{"train_examples": 26041, "input": "log_mel", "spec_augment": false, "win_length": 512, "norm": "layernorm", "dropout": 0.05, "inner_norm": false, "label_smoothing": 0.1, "loss": "binary_cross_entropy", "ema_decay": 0.99, "final_lr_fraction": 0.1}
Rows from block 2, named by matrix and row number. Rows with one number belong to one attention dimension. Each number is 128 + 32 x the weight over its row's rms, rounded and kept within 0 to 255. All counts start at 0. Numbers have three digits each. After the name is the row's rms in percent of the matrix's.
# q: attention query (model.blocks.2.attn.q.weight, 240x256), inputs 192-255
# k: attention key (model.blocks.2.attn.k.weight, 240x256), inputs 192-255
q.31 110:170144110204116148125087146094143080053155146091063111098137182134117121151141100122207124167159098112103155123126132107091078115146139198163103147157116063090138156091103154125175134134160138
q.32 120:181129144153161167179165194112126120160111091123105074068141123108121191154150113093158087151131078163072153118095139131158101120132173139126097061123097124121120097153086155141142149120118135
q.33 113:134119130045107157145129186103154198132125117139135131142117187164143073178110095069130137130184168194126157143134067144158173063145123139145163058120129164060147170101127090152124132145136124
q.34 114:149098113136122129151053156124075130098135100153145128098171123113086078190146134117086106062092205099086091142153084129179162177110120197161091142140136174177127140163119105170090085163158130
q.35 107:124138062092126133144094152123124065124161128103124148133127093110127132143175125133132061107139120123091101117160161170146184134160147106101113104114126104164189091142115099161153119085176117
q.36 095:194113138198068084103141135149181111114182094113152125123146063110152184144112132114139139148136087133109132108111140221150137104119108095126152142120179131106173093129092128074134178160116040
q.37 090:107188130143148154121153118178167101125071125125084186108149150123122107149176114098127141126122160106220131082143107122112111175075162124136177089208176102180112143180125179174119123093138069
q.38 080:050093124087137136166110126171167096139134162110118113095127101153123127124126046179137092138089098141155202140136149112121108097135110125182134081156112118100119107137125215087113110165168113
q.39 082:128145162143157106147124178120111222123079149131107106128151099123046148116155107091097081108117111157132095176093099102153086175145116123135095128160131111158151124168113154155113127145111138
q.40 083:134137152153169117216140132112131178145125117113163183099185193118151135141079149098133097145082080153162129143076083203082123198110092143123093136119133149185130180108153126098049155118162158
q.41 089:092094150067110145149176134158152122125161099101141136099112115117123145176152133158161083095112068101151122120108098136107130098190110119148127147134175189053153169072119149116178117188165079
q.42 081:176122187113125153154205169124128109151141120153126109124164164137140114153087163129112137124095123107146187096119128125096117091147140065146141119088127112098114109155125173101108097110186108
q.43 079:114125096116150135155152095091171062128126159158081084114056127137148171153149146131138167129107150119112161116144134043128130077193070106151123147152130070051143106120086141159082113154126064
q.44 092:156118128169168125150211139134165152070161113132133147132150113121149142130124189113117199203104108102110129097156140092135098078155092181122112122138115118091073142097144145106082155150121159
q.45 078:167118161146105094151126087074149187139146132123181088124155125124155152139078187137129130174154082164118115131070108125105161144176163082112074166100115133148102176050147129079113122155141104
q.46 092:114138092131157135154092099153138151119150098151140131065153071162151181128092100162141086149161145149098165142143136109132077137097153114144115033162151147108172124141117162103101129165143120
q.47 078:144128117116087083135113130147109144139122088103133108121106128158122117107126139097195131157161143157133128131122170179166152038108105095123091118232173152154125091113087163090092081151154113
q.48 111:090092097133158098142146158198141000135131140145099147151058137086118142151126101160144138107148098153164156127118095180158128125124146129158114112073112141126114171181091107162109092132162107
q.49 115:074070100083124105160078153074150146181098182132190162111173192144165122114102097142116079112101155094043112141183144149133115098159105212197145186173103125116147137081204145089130099108118128
q.50 131:118142072090111125121114118160139122085158100163134115077147201140099147110170134122163183151115104145098137090152130187117101121115166124089138066118200132096168081135113137075168120130093168
q.51 129:161168074124070148095099164189143156159120135131126160198105100134161172213148195140169140091108162114140129149106104126139101147111128175172144113114113064116144125108062133176114072155084122
q.52 122:128128162108076166129168129093153103125141063121174084048155117143122114154212138154168163153131091144103176193162052111094134190098126164100119085138120181160148124143142168068116112152139106
q.53 116:152094049133152124024050135188118133129081073165112126109135087182156119126153105138115181163179148096102142154094129151154153158141162115169069129150131119046147129144090183141178147136097146
q.54 119:153111129112158151114179106153170116117080164159122102144080099112127121150123126072104131142117127092088105118115128197161161118138136120142181123136087106133103092153157074137078102150137126
q.55 117:140151110102140152091187163085114103128162153134154141117113154146114166177142172065149119095132093177064151084172164151152145101127146132131202131067134113151147077072145155107078127084162107
q.56 118:141128110170164116087081147112162086073179109092079100116132099160146148101119099123169080093081160121121054063129170106105146112140122179204149195112157063130096162116088137113145112135180096
q.57 112:154035151153069183149142172126106131138104087093067123083155149109157175157121119122142110134088140150136153131119073178114187143102139148129121116131135170120066141140135125128126107189142136
q.58 096:119117071158135154111097137094114170113099111122110166080131128109150132162144094091122084137136128121158128118201163145119166180134100149141179136116089113069111109141105116097120128193151132
q.59 114:131102139129158176128133141158191088119087168132084107163120107121142105126126122139131159175171103104093104163130159158075116136134106127118116117165053167145112078180143139131103117113098158
q.60 106:058144124147196112155110150083132127190111148121089123146177122161141103116139064144086132186112110193089114141148119132139114088159127137151120058117143124118113138141130108078108145188173150
q.61 081:136160145072148113143172120134135155140115140163097088143173094129136140121173190105060125111128120157149138159125112131109161121167076164203167079132075122080170106148132113078123157136160141
q.62 085:103140113099062114132143184186116165142115103145123151158095093060191117101124143151107136079122115124077088144088205108139103163124153137183105102134088166143158136150116162147059107092093093
q.63 084:138167129140076081094139106139154159121113184147104084037131112086177125203076148119149088171116152110107122141165136053223122123125102093145156140141115091103124151107140141157152104133121082
q.64 086:113124153105176168129164113063140117140104117119128193154117161102054161126099088163146142112128096115071129110206063114091110125106103155196118135134112208084105127096150079137168159140137161
q.65 083:077113125153117070189113138110145082113151145133118123162161162101049171125085112144117093105038163103128122173135065107123056120164112127139148124091128135134072143123117060174158135142138106
q.66 072:133161119145081154118154124141001099136113085128107118121114133135136147150165096127090153139159117118144148103173150053122146169118162156141081122097106086152144156124078081102078075059117118
q.67 065:208151123116103140105132136131110127095179127089096063104124186107111126153118167094141143124117175094091170190146126142132202171117096173077080087116098118192122097123081139146162134122128119
q.68 081:151135059138141123070126117129106113114107131153099107102144151072122168122114158076151179138150180129119108134170116115138179073120093149159111128125115183112132060193086187125127096167120061
q.69 083:150156152104128143145123168153114140091153140125112088117142073096120097068108111097125101129177168204106131113096156117171146172178100142102175099120123121154105111139172095147126070128172131
q.70 064:114168100091108112122153139088127110133163119115148152137106138136147111162155160119138115078124136096184073120121222133136204149093147091147176064117089194115145140134122164131125123067088114
q.71 081:062172106142081150097105100119140133136130098095178101092138116141197125168077104164137170150142126096194192129085144091087152096171100108108086144161157084141116157151132100090160123156172126
q.72 126:182146116104123140134090119134119071045095154091120144125179112154152109110118148082159043100106142108137087100125096093203149082123100129139132126137105125075151112116165069082103166134156148
q.73 121:141075175154122141160102147163155122056146118099148077154108091116120069084102129111175161106148122143158104146138144138088131192141178106123133111135171133078106112142117097143176091096097150
q.74 108:146125146052094111136129115107166135174149129144143198126072119166148176161145172149169086132129062121175177103137123094106096145100160069131115192129148084183122147132134139120152138084094097
q.75 115:171135073111134125143156158114111111081104107133111103103138180112161168145136119145068114119155091113135129065117171134071071126080078105126148156100131213108145167098098210079163112132140094
q.76 126:124108133147088178160092106118166118117134160073126138149123170150125111139065096164132091133142183119111147150160133178100128084116167124174152094148158145147093132125166120141075100176101127
k.31 109:093148128173122157119104155177106162170163077157136058174097149077074076111141063117134148116154180160123159128107125160157151146139100139141162134160113148093156128161142102135061194122133154
k.32 111:121133161025126137154118142130161113118105120165171146179112131155150160125160086153142081164094164083114080103109151136175099077133118099153105169136183061105158139121139145172088087169105095
k.33 106:120139125097147121099206166156150086101122125066067092134151146166184109143108145138104163050122121141144111078113193067175160119102165129125111095122131118055151143128159121171153121126139119
k.34 107:100160172084124138153133157139137140163138149125120086084077161180121098136095203096102129119142060132100144166147146165098138191130160071182107128114157125204178128129096130146151118093106148
k.35 110:108069132130133129180126110159109088122182128131072107082172152130114102122160138078131085112132074083111121126138194125107103125126116162149097136104132144121106210096150197077136148174190130
k.36 103:115168222107123120103166099138097129116136124142163078166159071053151148113109085148168171113145141109131138120135074080054137120074113163212119138121149097147166158098116088157141103155119142
k.37 095:048175153131121103093104122121118129115178087125125105086138185089113117107127166094058141164106092091163142124160196164138205168148136149100170069113127108135135154173075107165170198111058090
k.38 073:187177130136160126205130128153121135106090040146120163178111120153139103170091077075134097092115051102134126092156152159114127130131122141066143131163087111088123101082169148106132146147156191
k.39 081:129104082094127148105149115111177129142136099116151099101087161088064131146150171131112100120114153114087125147138161158172123146154159080120168082166107116116165167165134173191092070084115138
k.40 088:133149148045119156137119109191089134164195172130152165094115127142112106126183121114101117148107148139127140117106090086108123125107147188096180138140123119165134125079145113134084114152123093
k.41 089:163067099072141139163132108119097078100116128166156122146121102136135160089138155149170146126117087120175112099150137159136094124083143173161106175069099107121103113148169128141109127177145124
k.42 091:090149140106130160112135151141087090144150138065125117122103146135105081199123086133099069102129100131065107114132082079160055106171146118086145168123092170138098186146104093092166159144109109
k.43 081:135094127149150126093153157148113174127121096136208172107102112135180091169131076090112145129144171125120123079128142098195105136131068149158138171169150142110111141098122136101169130085179152
k.44 091:111146136109117126179120112090089115150166092070116128142114149133122085130151131116144128107133135061159121130096140116155141120157098156122163136076165159151146091122100060098156149124131174
k.45 075:096148090080070162100103182199145096160133154084149162092122134135099083173148048082061147158140150127087100138153102089120082110156163156132173125134109101133104186158119108151128125164110086
k.46 086:120144082100111127140139105145180136091096093142094186149116161073136113139084087164078160117155146151146077116182126150067155142138153155152129110174136132131199118082117161100135147119108125
k.47 089:100138126082084136123152126148170117096146129167078160125072108129078132123085124139165172152113120130107092163165129148066122127089153130110073121116080127202145114093121116153097134108096089
k.48 119:129045104086047127095119056117152132130089173142082153105093109088170106158073173115082173181115092118093131112129071140108148186114083105113109159199056115148124168099157172143154137118085113
k.49 116:158153184106207161146105072150182185155160157122118150069104052115153123135060129078072166102140127143210122069093086078086144147166134144140100142143151135092122143112154105140125165140149127
k.50 120:080140142144142074102119163126116132124180158152088139149119089127151151086081131119127181120129116137158097135131099054155128162151135167138134104094110087213145171144138121154173141173076174
k.51 105:114111135084214145113081157125105211132136137160109169118117144144209140160129140153091149084136132188134138124118060116090121151115163156106173053129089117060122113159111080174157131112109155
k.52 107:068106149145124152109124139141094155207151096081155153119150132168077069115146184171103161146107128140129129100134132138153124098127083150105188130155143160109115100078096088136126117118109126
k.53 120:150116106062121130086060068179106156085160149148124130057151107121169115089193128122124159090136163125117079089120178135071157141118143137189124084145154063114112107158123159114085085122140109
k.54 108:114057159094127120055152100099132105163180078123103110157152154118141079157137148138126115139180103140058171120143137105125167152135157085067141125140125142075136146156228134089114125054153122
k.55 117:058117233129144081161106223156141112179140112171069149104118165187061083121135154095136145153119125146111080145094096131173100078159155098117061102133129076123098143136130148117145149211168100
k.56 113:090101089147099105137119113098151052096152146152140120161136139130113105143096116118150113142086144133133130134132098083112138096141115170147151122108086134110146098088156135133157079139140202
k.57 112:152080099110146118120092132076139149174113142097118181142145096112173161156159133175181121070113191136118089067140122133093111144133086177157145200191073113140124123114112098117095122129121113
k.58 117:114113148157094180128145117143137106155209108161145152145134140105090161164124148166160184149111131134117127105103098090126085118120120075123159119088164110133129155147172121120074158133152080
k.59 112:161122222163079143087140162089169134128129154157162139103156164164131133146085081114124101108115122080142148107139097178108163155141167121180124122080125124189065116158159113095103131119101125
k.60 103:128142107181061133120160156094155155093102143041138119167097135107140123124159118136158069126129111111211091087154086103101118078111101170130113149050163141156092111071152104161069155097150165
k.61 085:098163218196078100136107149097136094089096088148147106121104107129154119125140116133115109125106138157156138144128120074128116085112075121171117100103140084168144056114103125138095132158103166
k.62 087:104125191167133123092134125179066081133125178159131072120101140119122057152119072148187163122105128157143206110121153096054131117153128144148072159120141121090150062127067114127178108120159153
k.63 077:129091133131102124140130093134189099128124117107137164157091147120094134123136124122082095090134143191056137154161168120170092132052123114140109132129156153085194145073190120126119110095134112
k.64 088:097133098133124123138121144138120148152109062143125105154141107154124116202154104143060135115117093053155159067099109111069145073143092127102100129115132139183064142140114096123115166192090147
k.65 085:153092125121143095118119130071137102170120175127085111092150127138112113138182112103188113126079162142049142092148181164136138112136090144152139171136196108113165120100117153168187104111070166
k.66 083:128126128098184233151082106135146107162137105161126130121107157122112159113097192196108159173181156101095087094149127126123118090118185121107130095061155133187124163141121105109113165208115048
k.67 074:126147110153138120125155083083164086154087121129132127208082158141156191113086132137090069115211151163166171121084102153142190148123109136157199074126077141134073186128098101152149116142130121
k.68 084:088165138124191131160142050159158144119118139146117124177115106118104156168146110075121154082111103133200119171098118076135130163131110133134112174078094135104110177179105141151096091118078138
k.69 076:092151102151093103145090145119139125073116079138142218149099111177146099131120105119124127127162141165126114128149112113146120140103143150157061087174119065079154028117143165113074095108136161
k.70 067:070111161141114120120116126133157107109106160147137115166115196151145105142088128148156069114098131170120090134086074129105145194171131178153086170100155132132153102104140140058147135104111147
k.71 085:118124123098131069111144090171108135172132146145072157168102123167169117132162194158097065159090126107092051107118155159150130148118160102130130137124061137128162138080140140027129125153154092
k.72 113:133100149088154091055133150126090160132122196123102151125117094124149199131146139163092116137117163094161131123126212185153174126120175135113082154110135108115139132106075172153189118131110137
k.73 104:091163179103158136133136083137186086156158154113115142151121133146120127123157173117097066118161125170091151139157134164068067113099094130139096144172134129123129161173104129149134078080147112
k.74 111:093128154115126127129091174146199080146103126115120136117125071110154144134137120159084131132084110152165065067105127141120132076135092139170128134122136024164098128124117134114120139182150114
k.75 131:111083160122120134125181110077110081206104101107204153145149129116078068101107110101143112139091159091101097114142138165146159164100148091081173095155075124077150144074135115210125139141162120
k.76 124:154134077130131134106117117126121185154145134108085061110132105116130104098134129103148120123155129116102158139178133129114098142105132130081141192121161136114182135128097111108119127134128105