Weights of a small sound classifier.
Data: trained on short read English sentences (LibriTTS-R), 26041 training examples, 27.0 epochs.
Rows from block 5 of a small sound classifier, named by matrix and row number. Rows with one number belong to one neuron. Each number is 128 + 24 x the weight over its row's rms, rounded and kept within 0 to 255. All counts start at 0. Numbers have three digits each.
After each neuron's rows are labels from the 100 clips, of 14976, where the neuron reaches its highest value: "responds to" is what is common among them. Only what is clearly more common there than usual is listed. The data: short read English sentences (LibriTTS-R). In brackets: how many of the 100, against the usual share in percent.
# fc1: MLP up (model.blocks.5.mlp.fc1.weight, 1024x256), inputs 128-255
# fc2: MLP down (model.blocks.5.mlp.fc2.weight, 256x1024, transposed), outputs 128-255

fc1.328:182121175128118097114120121154120097106164092106151141109129069113143126120188114120113092120115159136106121152118109111136116165176145130134133136156098167095147131127124148118095151123151082125133069091136140141115104125164131115124141100148152064141132148139141122074109134153162115102153091148149142146150103187158158184120139158140110135146150162136140145156180123130136159125146
fc2.328:140120092152129147133168135155169156110099068128124088156126154119102137136112108153142146115102153117165150132160087154136140099117087140134156151126122081128120130140135113136146117121152180136151125112131143150133100159102125125145139116114166104117151131102091111147109090101107123124116128097131062126133140121140109099140138106164138151102140125157126100111075136140132134119141
responds to: voice: male (95 vs 46.4)

fc1.251:129108115121159103100142138097070134141122140189083135138112124163140104166143101118123111147132167132124176114126128140118095105141150128109155159104167150102152164144106147116141127127112114162111148090126124138165078116139122165121123111135105083109138114115089155155133149105118146109096130162120139126176122111147135085171128123151102107112181168149147119140132165181135122171151
fc2.251:116111151091141149140160103135120102098125166089157141165134138120106146148139106077115123112117083123152077153120124141131126159107131141132151164171079127138128115122125121133123133142133131106101140113134151109079173105110128100100092131150150154099085132132152125092097103133135125125158143101158097108122094111148155178130128129083169162139088125118125142067124088087120133116121
responds to: voice: female (100 vs 53.6)

fc1.322:068177155143112103109149138140164159182127105147107115128137089132128131141123148123152123138115116104123144112146140108138138079155148165125115177134101125121160082176105108132134106104115154159085086131122102127154088171102118117149152120116080119129153155138144137137081164113112123101155110153123120151062123107159144081194127093116130122115174128126122144144174105145127138138110
fc2.322:129108125119094153193128121134189105139148152116146107122091145121113123088109092102092091144164136146132157126117107164130119150139129146116133121107142115116163111122147129110122169143091154099110171134129128113082111116153106140117096146137124120109144128127119150117146096139121118141100132093117140154105167154146117140111136126120149091129142111098127112154120119101126105086115
responds to: voice: male (98 vs 46.4)

fc1.742:116165118103128105107130157143112141137143109120136148138179125124158117124157172128096132151085101151113140154137141107125103115146090125166108114120131112103192123124110118103130132109168107134138115096137146082178093193111092091103126181137091140128117152089140139137088136141153137142085096141146137113129140098154107107146146093132138086114149120117127099113186132180105167133146
fc2.742:126097177159118189156156134099165114122131160147137086133076144115159154125111066125113100108121147147126125124104153151099132156140119102098150116089138087130106143191099111118108131137109179103158148140096168120118118115122094159095112129130096108148150128140105108129136126103090132126133166122106137090096133178137125171154086164148133194168145127124090107120105120104121105139150
responds to: voice: male (100 vs 46.4)

fc1.712:132137133084138148128105151115096148130140127127128122114128121117148140109125145145083164164136130101124141147111195143129148149154174100130123148147142167160174139163112131067118136124158123060121116150150108124097082121174146156125089151115103151111090130161132135160146114091117118095127088090105163149094097105089137125117133101125176121106117121137208155136132074149117123150114
fc2.712:120114114140124095128207127165159088149088171116168132141094125124130114155130096086179110090139128133133092115124087130134113104080074139127120074115119125153147156104148142135123104121114097135132118146125148128115146107070123084172159109155107122127183136119135114071127162150120145138132132133150131129127150126125115178134079137080089140192145102169103104131113153096121111111160
responds to: voice: male (83 vs 46.4)

fc1.523:110130182124131176134147097097101080115137122151154114142134129165120134092138135130090127123132108132142098125111164127140078159118096131098126108135099092116108140119104113133089131162107155086146128174137148142148147145182096122152102111128102146102127115152113137145127122114119119122098109137169102133143127169132081184118148131163080153128142111133107127164140113165120107123153
fc2.523:084113094144158111126112141162160139152175091100114108116143150141132132145138106096122138110129191138133123164122109119171180129156146116168099109106154176139134111112081141096156143123151111147068112122148139101107100109130181130129125164125135130122118138114113132105100108154124164114085107097118148104080083113147110107143153106102149117119103126140149149136138105121129118112095
responds to: voice: male (80 vs 46.4)

fc1.73:148172092108093136165130150155140147153108127142069140096095099105135142126106147162194139126137142174110146093109135175162103094118130153156119137125068103120134162142123145130132128103130172143101127155129128094131063171130141084121125123139138123149143111135144096138130153117130160103088146094164126147141131114119134084148143116085140120143115181151122153117115100109127130114081
fc2.73:137059163159174097113127123122138114112160132139166130138150126158119081070110117094103127135086139113168128151132152131113147147116116115123117082127179182132135087149122074113138141165142114103139118118134163156112161087168108143138132122135100157127094119113097127129128115168115130142154119130096105104089124179106117163115135139120137125150167111136110126137123174109090089133166
responds to: voice: male (82 vs 46.4)

fc1.344:169112124146144132135112129100118127167136089096139100174117169147141149136149136095094141146105130127110157141118070162138106132096170074124157130117155103143099141162162169168131135116108122151088130117123143136113073127136135081108122117137098100146084133123202145097139133133115130139123119094158140118135135129143161120142066147131136148137142139146148129173134132162160162140101
fc2.344:069129148160133125103088136129175142082091153137132091083123081141128141150113158119126127136122120147146103107129133143121107090136121147151143114150115142115118141109132125108134160121156167136132121073093130152153141153115099116125148179138094104138142148116145108127114118108151118127152134160113106150113165097133124134137167095155118095132157135064074081119087155133180094119126
responds to: voice: male (98 vs 46.4)

fc1.482:128116129189119151148134147146109188187154101112158071122154126124133116140099085125101132126128086093143151071103130140124151114097114098126149117081099147112155100121130105115154084096101132147113096153132119139140140127117124111165154143116162162149177137128148111153156099132085144149133126136160125113115112144110103137150081114148037129101117127127161130136138135121128130183125
fc2.482:111137095092111141094139125129127119109139145167137161145112147175116169125164148133144137100106112127079165163160129126149150116136126128107141130137122098134114120117155135101124119128175134077144137130139143160143134136145096133103119122149132096160080120114143095098135139159183109130099163136133110148149162096155185131129158113099151130119173155163172179162153127134142167116110
responds to: voice: female (92 vs 53.6)

fc1.95:105186113150140160115131123156118141147099099121170092127152146150143117144114196091113077137105085105115122119113168120174170157127138125156107127135120115137091110124137160107126113135128107149125124132130101085134152136120114120122086124108157130145109159137098164147168121124093088119121135138126102110106093110167124143148152132085169124165141099188132092154148179143119144152123
fc2.95:160126130110124122128115139110147121141128121116105143153136151118120102096117085119089112127145164137113114073118101148111095147098171128154161142147134110157118156145088166119066103096104147101108149139108172186144111143143109139146150118148111122113152098122155113084120104077122174112144115128129091113153162139101158100181127087144086145104130185100108149114106142125125121115171
responds to: voice: male (97 vs 46.4)

fc1.581:138147093101104111139135104083169101096128135093126151164136137129121107100114119134124132123123182153170130098166161102128145119101149125124142121076101151126134157104144134151150137129115128139125155108150129157132139119090128123139095111121157119124120132137143104165129111118137149121119114130158121154092129154112109122164120138136151072152094154119116150143134102096115118094123
fc2.581:175099132120134120110132110088108138132174141179150110154134093127094122102146118111063129134162088141134111109121155134151142132112137113108149127134121085143099114129089113128091128142136104119118113132164110140120134168137166120077157154139134105147144124147109127151132110096086112129103132123167125093157128148143117148141130122125107170120143142125118149142108145108139163122155
responds to: voice: female (97 vs 53.6)

fc1.503:108122140146099119127106134138154094127130128109123147121135174171175133147148137102110129128145133107177127106114143102118129139153129102154117112088108105158124129102138117153142153086113121116116139064136125131152109145113167163128107118157092100140131113140210134113127154114108126140142161151093150148121123131150120101158145089145133105141190110148159133099077127103161096126107
fc2.503:146116133148147168114154148158152098186169167133139116142102113151088110099121121117100091148119097148135149166114156122111129117152141139107163123164147136112114117181093131139117156169095108164097145171094153121107145098087109122087149139117154145162157118130099148139140106120148155106105128144134135174095097105139156142107098136136154110143117109159127115168170119159111137103142
responds to: voice: male (100 vs 46.4)

fc1.539:105141101146109127122141110160132164166171165152082156094158100129148088112138073093127093114139112158123167116157117122150155138125145106104126140117121133092117156111113129136140111120113150172167128067155149127070079126115169141150095161120105124144151134201118148147112135136151120109115122152155114118121118115147139163118140083130103154138157149132128161128089121127107159130174
fc2.539:150123144090150082139112120093115121151110105147185118145148151118069127112111110103189141093140142112154105108143108154123119132108127118131156100163127150132136110182151151105122106115165121103088115174100126131165153079078114114095123126161172135093116117127092084070118123131142118123148158119137116155155118134126117112161122135130163092100171140085109113100141150135140099131104
responds to: voice: female (88 vs 53.6)

fc1.622:119098119137128144113102124103076120097158061133122147131168115099148120114181126144103144150161097156123128153149115138124104113134145147130153094087135128135173123130156150124164159069144127149164117130166129144116170137131146092134115083128132083064166140118122102098113096116120097111133130180116149077110142156104127142119120140143153129160152167112142147125097105165126112116124
fc2.622:092101138119168136141139123152176101128127136150119104140136139144110130137102142090129169113135180117122126158122167124107140126125150085117100138128182096127126122135107095145122095130148161148140135162145125153155132112090091122124135144101109119159090128123088155141136166116166151172130094084105136156122113094124106138119149176139088091127120105149119131124138161132129141138148
responds to: voice: male (99 vs 46.4)

fc1.47:136120136110116094137119158142117139068144122142157108155178127144135132137104154123152091097160133119107094144136114123121155100155109151098103127126106128148134125110140128137169136111099113099165153106171096157137136119174138131071138092106119084130168074116141126097077122147132160147159166188123144117120106167168136147098112140137144110134132149135119155134119127141139161138113
fc2.47:145141093140106141162142089088150120133130124126128134135095135138147130145134100112066081144154122139135134162132161133135090176077138101148136118131110128145104114139102178151126130167119186180174111139112142114150123120130118145155121118146113204148149156105117115172134128111105112080126132128125123169108137090153144096121133118124116159155126125076129101072118145105096133116115
responds to: voice: male (99 vs 46.4)

fc1.125:100163122144144109126154125131142137160152124126138113141099143107141129127107129100124076127114104135110139159112108126134140132181153141162121113177121118170149140125117126151109159092113130128142136102100138084157103104137127114107089113121136153150128179136108096155112145104091093117168138131085112117055103116145150141138124138089124160147133089122104185151092076149125130099111
fc2.125:148136105079138107121137145139135119141126103093142149152164118131182111124095113152104132138119112119133102084137122132134130130135134087116124127111164133098061109114147143071112084126125117105138165126124121189167135087132104154127126132121114123149165123122140101163108165159153156179140106141125154109169154197136096100121129128143162130103089156137121089088142132120143144124129
responds to: voice: male (99 vs 46.4)

fc1.14:122115162144116114145115097138131113143128148127123134103107131126113101105124107115137092168136088155144076143140120128132119135099146163134115153160139129176102148127127108110122102146125189120151160114130115155127093131085155133099137115145149141133102077138132153148146141118128107108132119103126117144161156126089142116123121109104114146144128118085109074129120133083140109138134
fc2.14:131130123140133139131123163118120104102142119120157091184091109121144125176134155134129097144134125109094146157099152143122129136121120092121105112103143052131133151141131126137139152150136085141110096134114096108141164100166098119123123118124163152154138136098102145148094126157104157156124108118098144143150103099160147121123138165172158115100123142147105144129173148159157143122104
responds to: voice: female (85 vs 53.6)

fc1.574:113080135182128137107097123117175130157138083122106132095092180174153118082181145113097119147183132099141089156152140147148090166134135149111148120155132156146091111132134119169122133125117069096153119159156136101097101128150130159112090116121169116123139150136081139101148144136144131127149099128112102106155145107149136160137115151134108125119120120118130099131097168098109132116152
fc2.574:164168147087165109093118131134111142073121113174162110126097107111067134114102117131120116128118124136136152110130122112136136099139082139160115125121128175153134100146109140100096113153185139176109142137158119153128171129153128082135152097127146115132110090085132114137108150120111112118127135095132105153120108143085127122101157121136117119111127108106127136121113140163135146098112
responds to: voice: male (77 vs 46.4)

fc1.734:109143132124128121090122144140102144147145151121127080122104125109080086101142101125166130157136119138132117139129178134145182144095084101130139138173170140131189126113078106152124142128102087084131131085138102153149166128111070087136083107128157152125139117139108147084150111130131132080159128127121126095147114123145125154140160119103120113133139121139119093119149106091144145137102
fc2.734:141047140133144124135126096134147119146149110102151127109147144131161136129123156134147105139098149132103154092096134144125114100113141120143118105113117134108137159172125123108137145085132154223102146125075117140120139116151165155129104110139088091149130134112141082167100123128103116169134108085170130135116140169145096160104151139153134093128164139118144155130092144145114126105143
responds to: voice: female (99 vs 53.6)

fc1.135:119143103187083111163158148165152078125105121113088119130128135098139164130146134156146129137114101114134136112134137145144138098100112145104180141076122152135115162124120120120075090076102134160105110162180138166142139147129139150118135157076151122106165121119136138158094126092132135109142122131131131154106103124143171119162149099136144111109139122109127103117127116139137076139117
fc2.135:131098105107151147099140149073117143096153145124146117131113117122082106156121126141145108118141125127155104145114088129116107144145191102149092142180136102108156114154128149125099163117125128110131099117127145128149141104144096119120139099169113097087117151159101114118129141139132145130151090123106142183092140091134146163140121159134093138142092155128125114110120175102105128112153
responds to: voice: male (90 vs 46.4)

fc1.333:123097128134099112121139136071186127160152130128148126130136100107168117156112151135123171074089166152157125146153120104149145132166160096145108113135117100104138115112141140108080128121160096088148119158141111098146114128142118125120094146139111120126145126151138125131082161123154131111146079128089111152108145167106141140116129137156115165126143109088116117107133130106141138101139
fc2.333:143143119107148163115102149161106138138107105182144106156113108115113157155171123117111052127122111143105115135129174160124121147121109085159154135073151128118105140125122127134120108094122177125128140122100135159106115112125137130102178133158136157120127144129119121147168093148104121118104150116129113119127126104136132119139179157067129098120141153114160120112130142129117090122121
responds to: voice: male (97 vs 46.4)

fc1.698:140135153171127112114134137124154124141151086116152117106111122104139120138100185152096135109083130134106154062117134143132110098129118135114096195150093121081128132148144136140138124111106134151131110093190091147117074189136115126097118113082108144134146114137133116147124143117104124140127148150143115105112130133117162124148161093109162104111127109136124139155150148117165158141122
fc2.698:144110114126118100122149145132093142095128140145134123134102135166125109116129122103109087135119184102134129145158127142128092164111150102149121154129164102130150158121069157146123165108139134109171146115100153142156144078115128121119106157154124148110155125100141132130134113100118114125144125111164126208142137135126133151127101163157089143160099141124091088111067137157133098119163
responds to: voice: male (100 vs 46.4)

fc1.619:099168094081097113115148140151146111195126097133106122097115123124143085136138090132098147143165146166123161086113111126126123070107104132154154121121147149081134095143154122094155120128092125155122108118156153137111103172140148120137144130105124126154140112126146135167140145121133161108108122091154098156110137103117109127177121157109099097117156162134130144102119124144125190136142
fc2.619:161109129133115146108130118131117099096130148154177127115108145106098146093126162085162122160132135088137101154103118175114144110139165151112150116144124109168084137127076146114083172107176142087118172117159114132102124143123151133117125104169119096141109120112119078125113133135095104133164126112102114138108126165116124167099164127150098115139091108110109098147137119137135060137149
responds to: voice: male (87 vs 46.4)

fc1.247:106123076154071128146149109131114144130109140143142090120135106154121129095109125136095115155117138139125150124122134103125156125126129086078136131112156140116155143104201129163157113132106096130179062114134112093122123140108137169164105099115128155174155097111119102186141100141125140139114147125124116119110132147147182130149123127087093147129095165143130115097151121106118139159103
fc2.247:162143150097168091101079094112112148102119103116148133105095141116109127128165123144120160143138128099151144109103119110136116127141129150118149137111094094142132107095111123105110145123160077118087141110152090142083119101084142138125140136147138139114112147082137154137142175134131115140120131150084117090174162097129064111137141165166143106162143137110161131139113115111136125143142
responds to: voice: female (100 vs 53.6)

fc1.749:142129159140155104162088074143100142126125080111150109123130142129107084114167153137102093140147147174088150124135135156142142123148113114152107133111144085124110107115192117144099128120154095108141088097114146134142133106162110114132129146160157117162096115168146157100135104106157127169122105140093137103151119141140198149084150122129114147165137119138141152106122136192128115134203
fc2.749:074197128141131088124147166119099094146112159133108129105130124115127119137117137098144156126130139102139125158148076129131113136122146150107140173124107130153105116149096118082140128143163122095111143125088119101118150156125120125126142116141134116078170123112109101157072144143089076136128143158166113131154131130146097147139107120137134072138107140156093116137112125098160158151143
responds to: voice: male (81 vs 46.4)

fc1.365:101133113127132115128116187103128128145143145079142131110089153117106138154157097137133125139123122103105088120132085149102137144145118119139137156072154166146127127142176137085063133148134177113108126118147147121146110110102101112133093138113123141150101109121119142130127113147179163145142186150146134101080095132165107116098189088141111134125127111143132131132125134139119168102089
fc2.365:133124160153142141153129115169087153154161140142136144147158137144139136100138169091112156125114148120166120166151135081107114122138100146134148134139152135122131152125079126146133134110129113160105142143132119113158113162169161155133145117116115106144162087122107165188099110097150123145147142115132144171133108120129148127120093126103118123103103143136136104103142119105149095125115
responds to: voice: male (92 vs 46.4)

fc1.147:101160157100139151122092169118113124155133126093127129107147174142131134105128124117134121141147172140082161123128174109093106106127091139101120106131121112163101087159145129132145105147103132100134115128047138137104115122120119155123161163093145181096129151126145106174123093154133113157106123156147114144107171132179131124140108119172083121120126184180144121111101113138145081110130
fc2.147:126128121130116126140109100136115097142165107157133118145126132121127139131139110126078116140105121129151150132122116105165100135096107103084123109156119160126158186135090173118129140124119132143187149124139122123131096118150145086111089089173105124125135076171103137084130132099119151164139141116116128144153138129120153141118187158110145117173116118127111163140140152145138127121121
responds to: voice: male (75 vs 46.4)

fc1.566:154198139150130149175142176167103133129146133134128135176149113109147155155112112092107145125078132112155120090127098103145116119097142133110155128117120118140144112143117143104159105149160124103100134057147103103150132208115108143181128165069089162184111151124155134132117159099113153146117128124151127142121106148120125147141162102119082129117138124097114144135161096106105127165141
fc2.566:139078107095081132133100136097161123164104133104156111113121123145201147100146120115114061131134173126124159119154161159160100165125124084137169135117192127169138134128102156141076143125107126097143162155105142110132148094173118133094092098186118117102150114138141108163135093156119106105135156105114145115136116172142125117129148147114090129107125149147121111105113128116151083113165
responds to: voice: male (98 vs 46.4)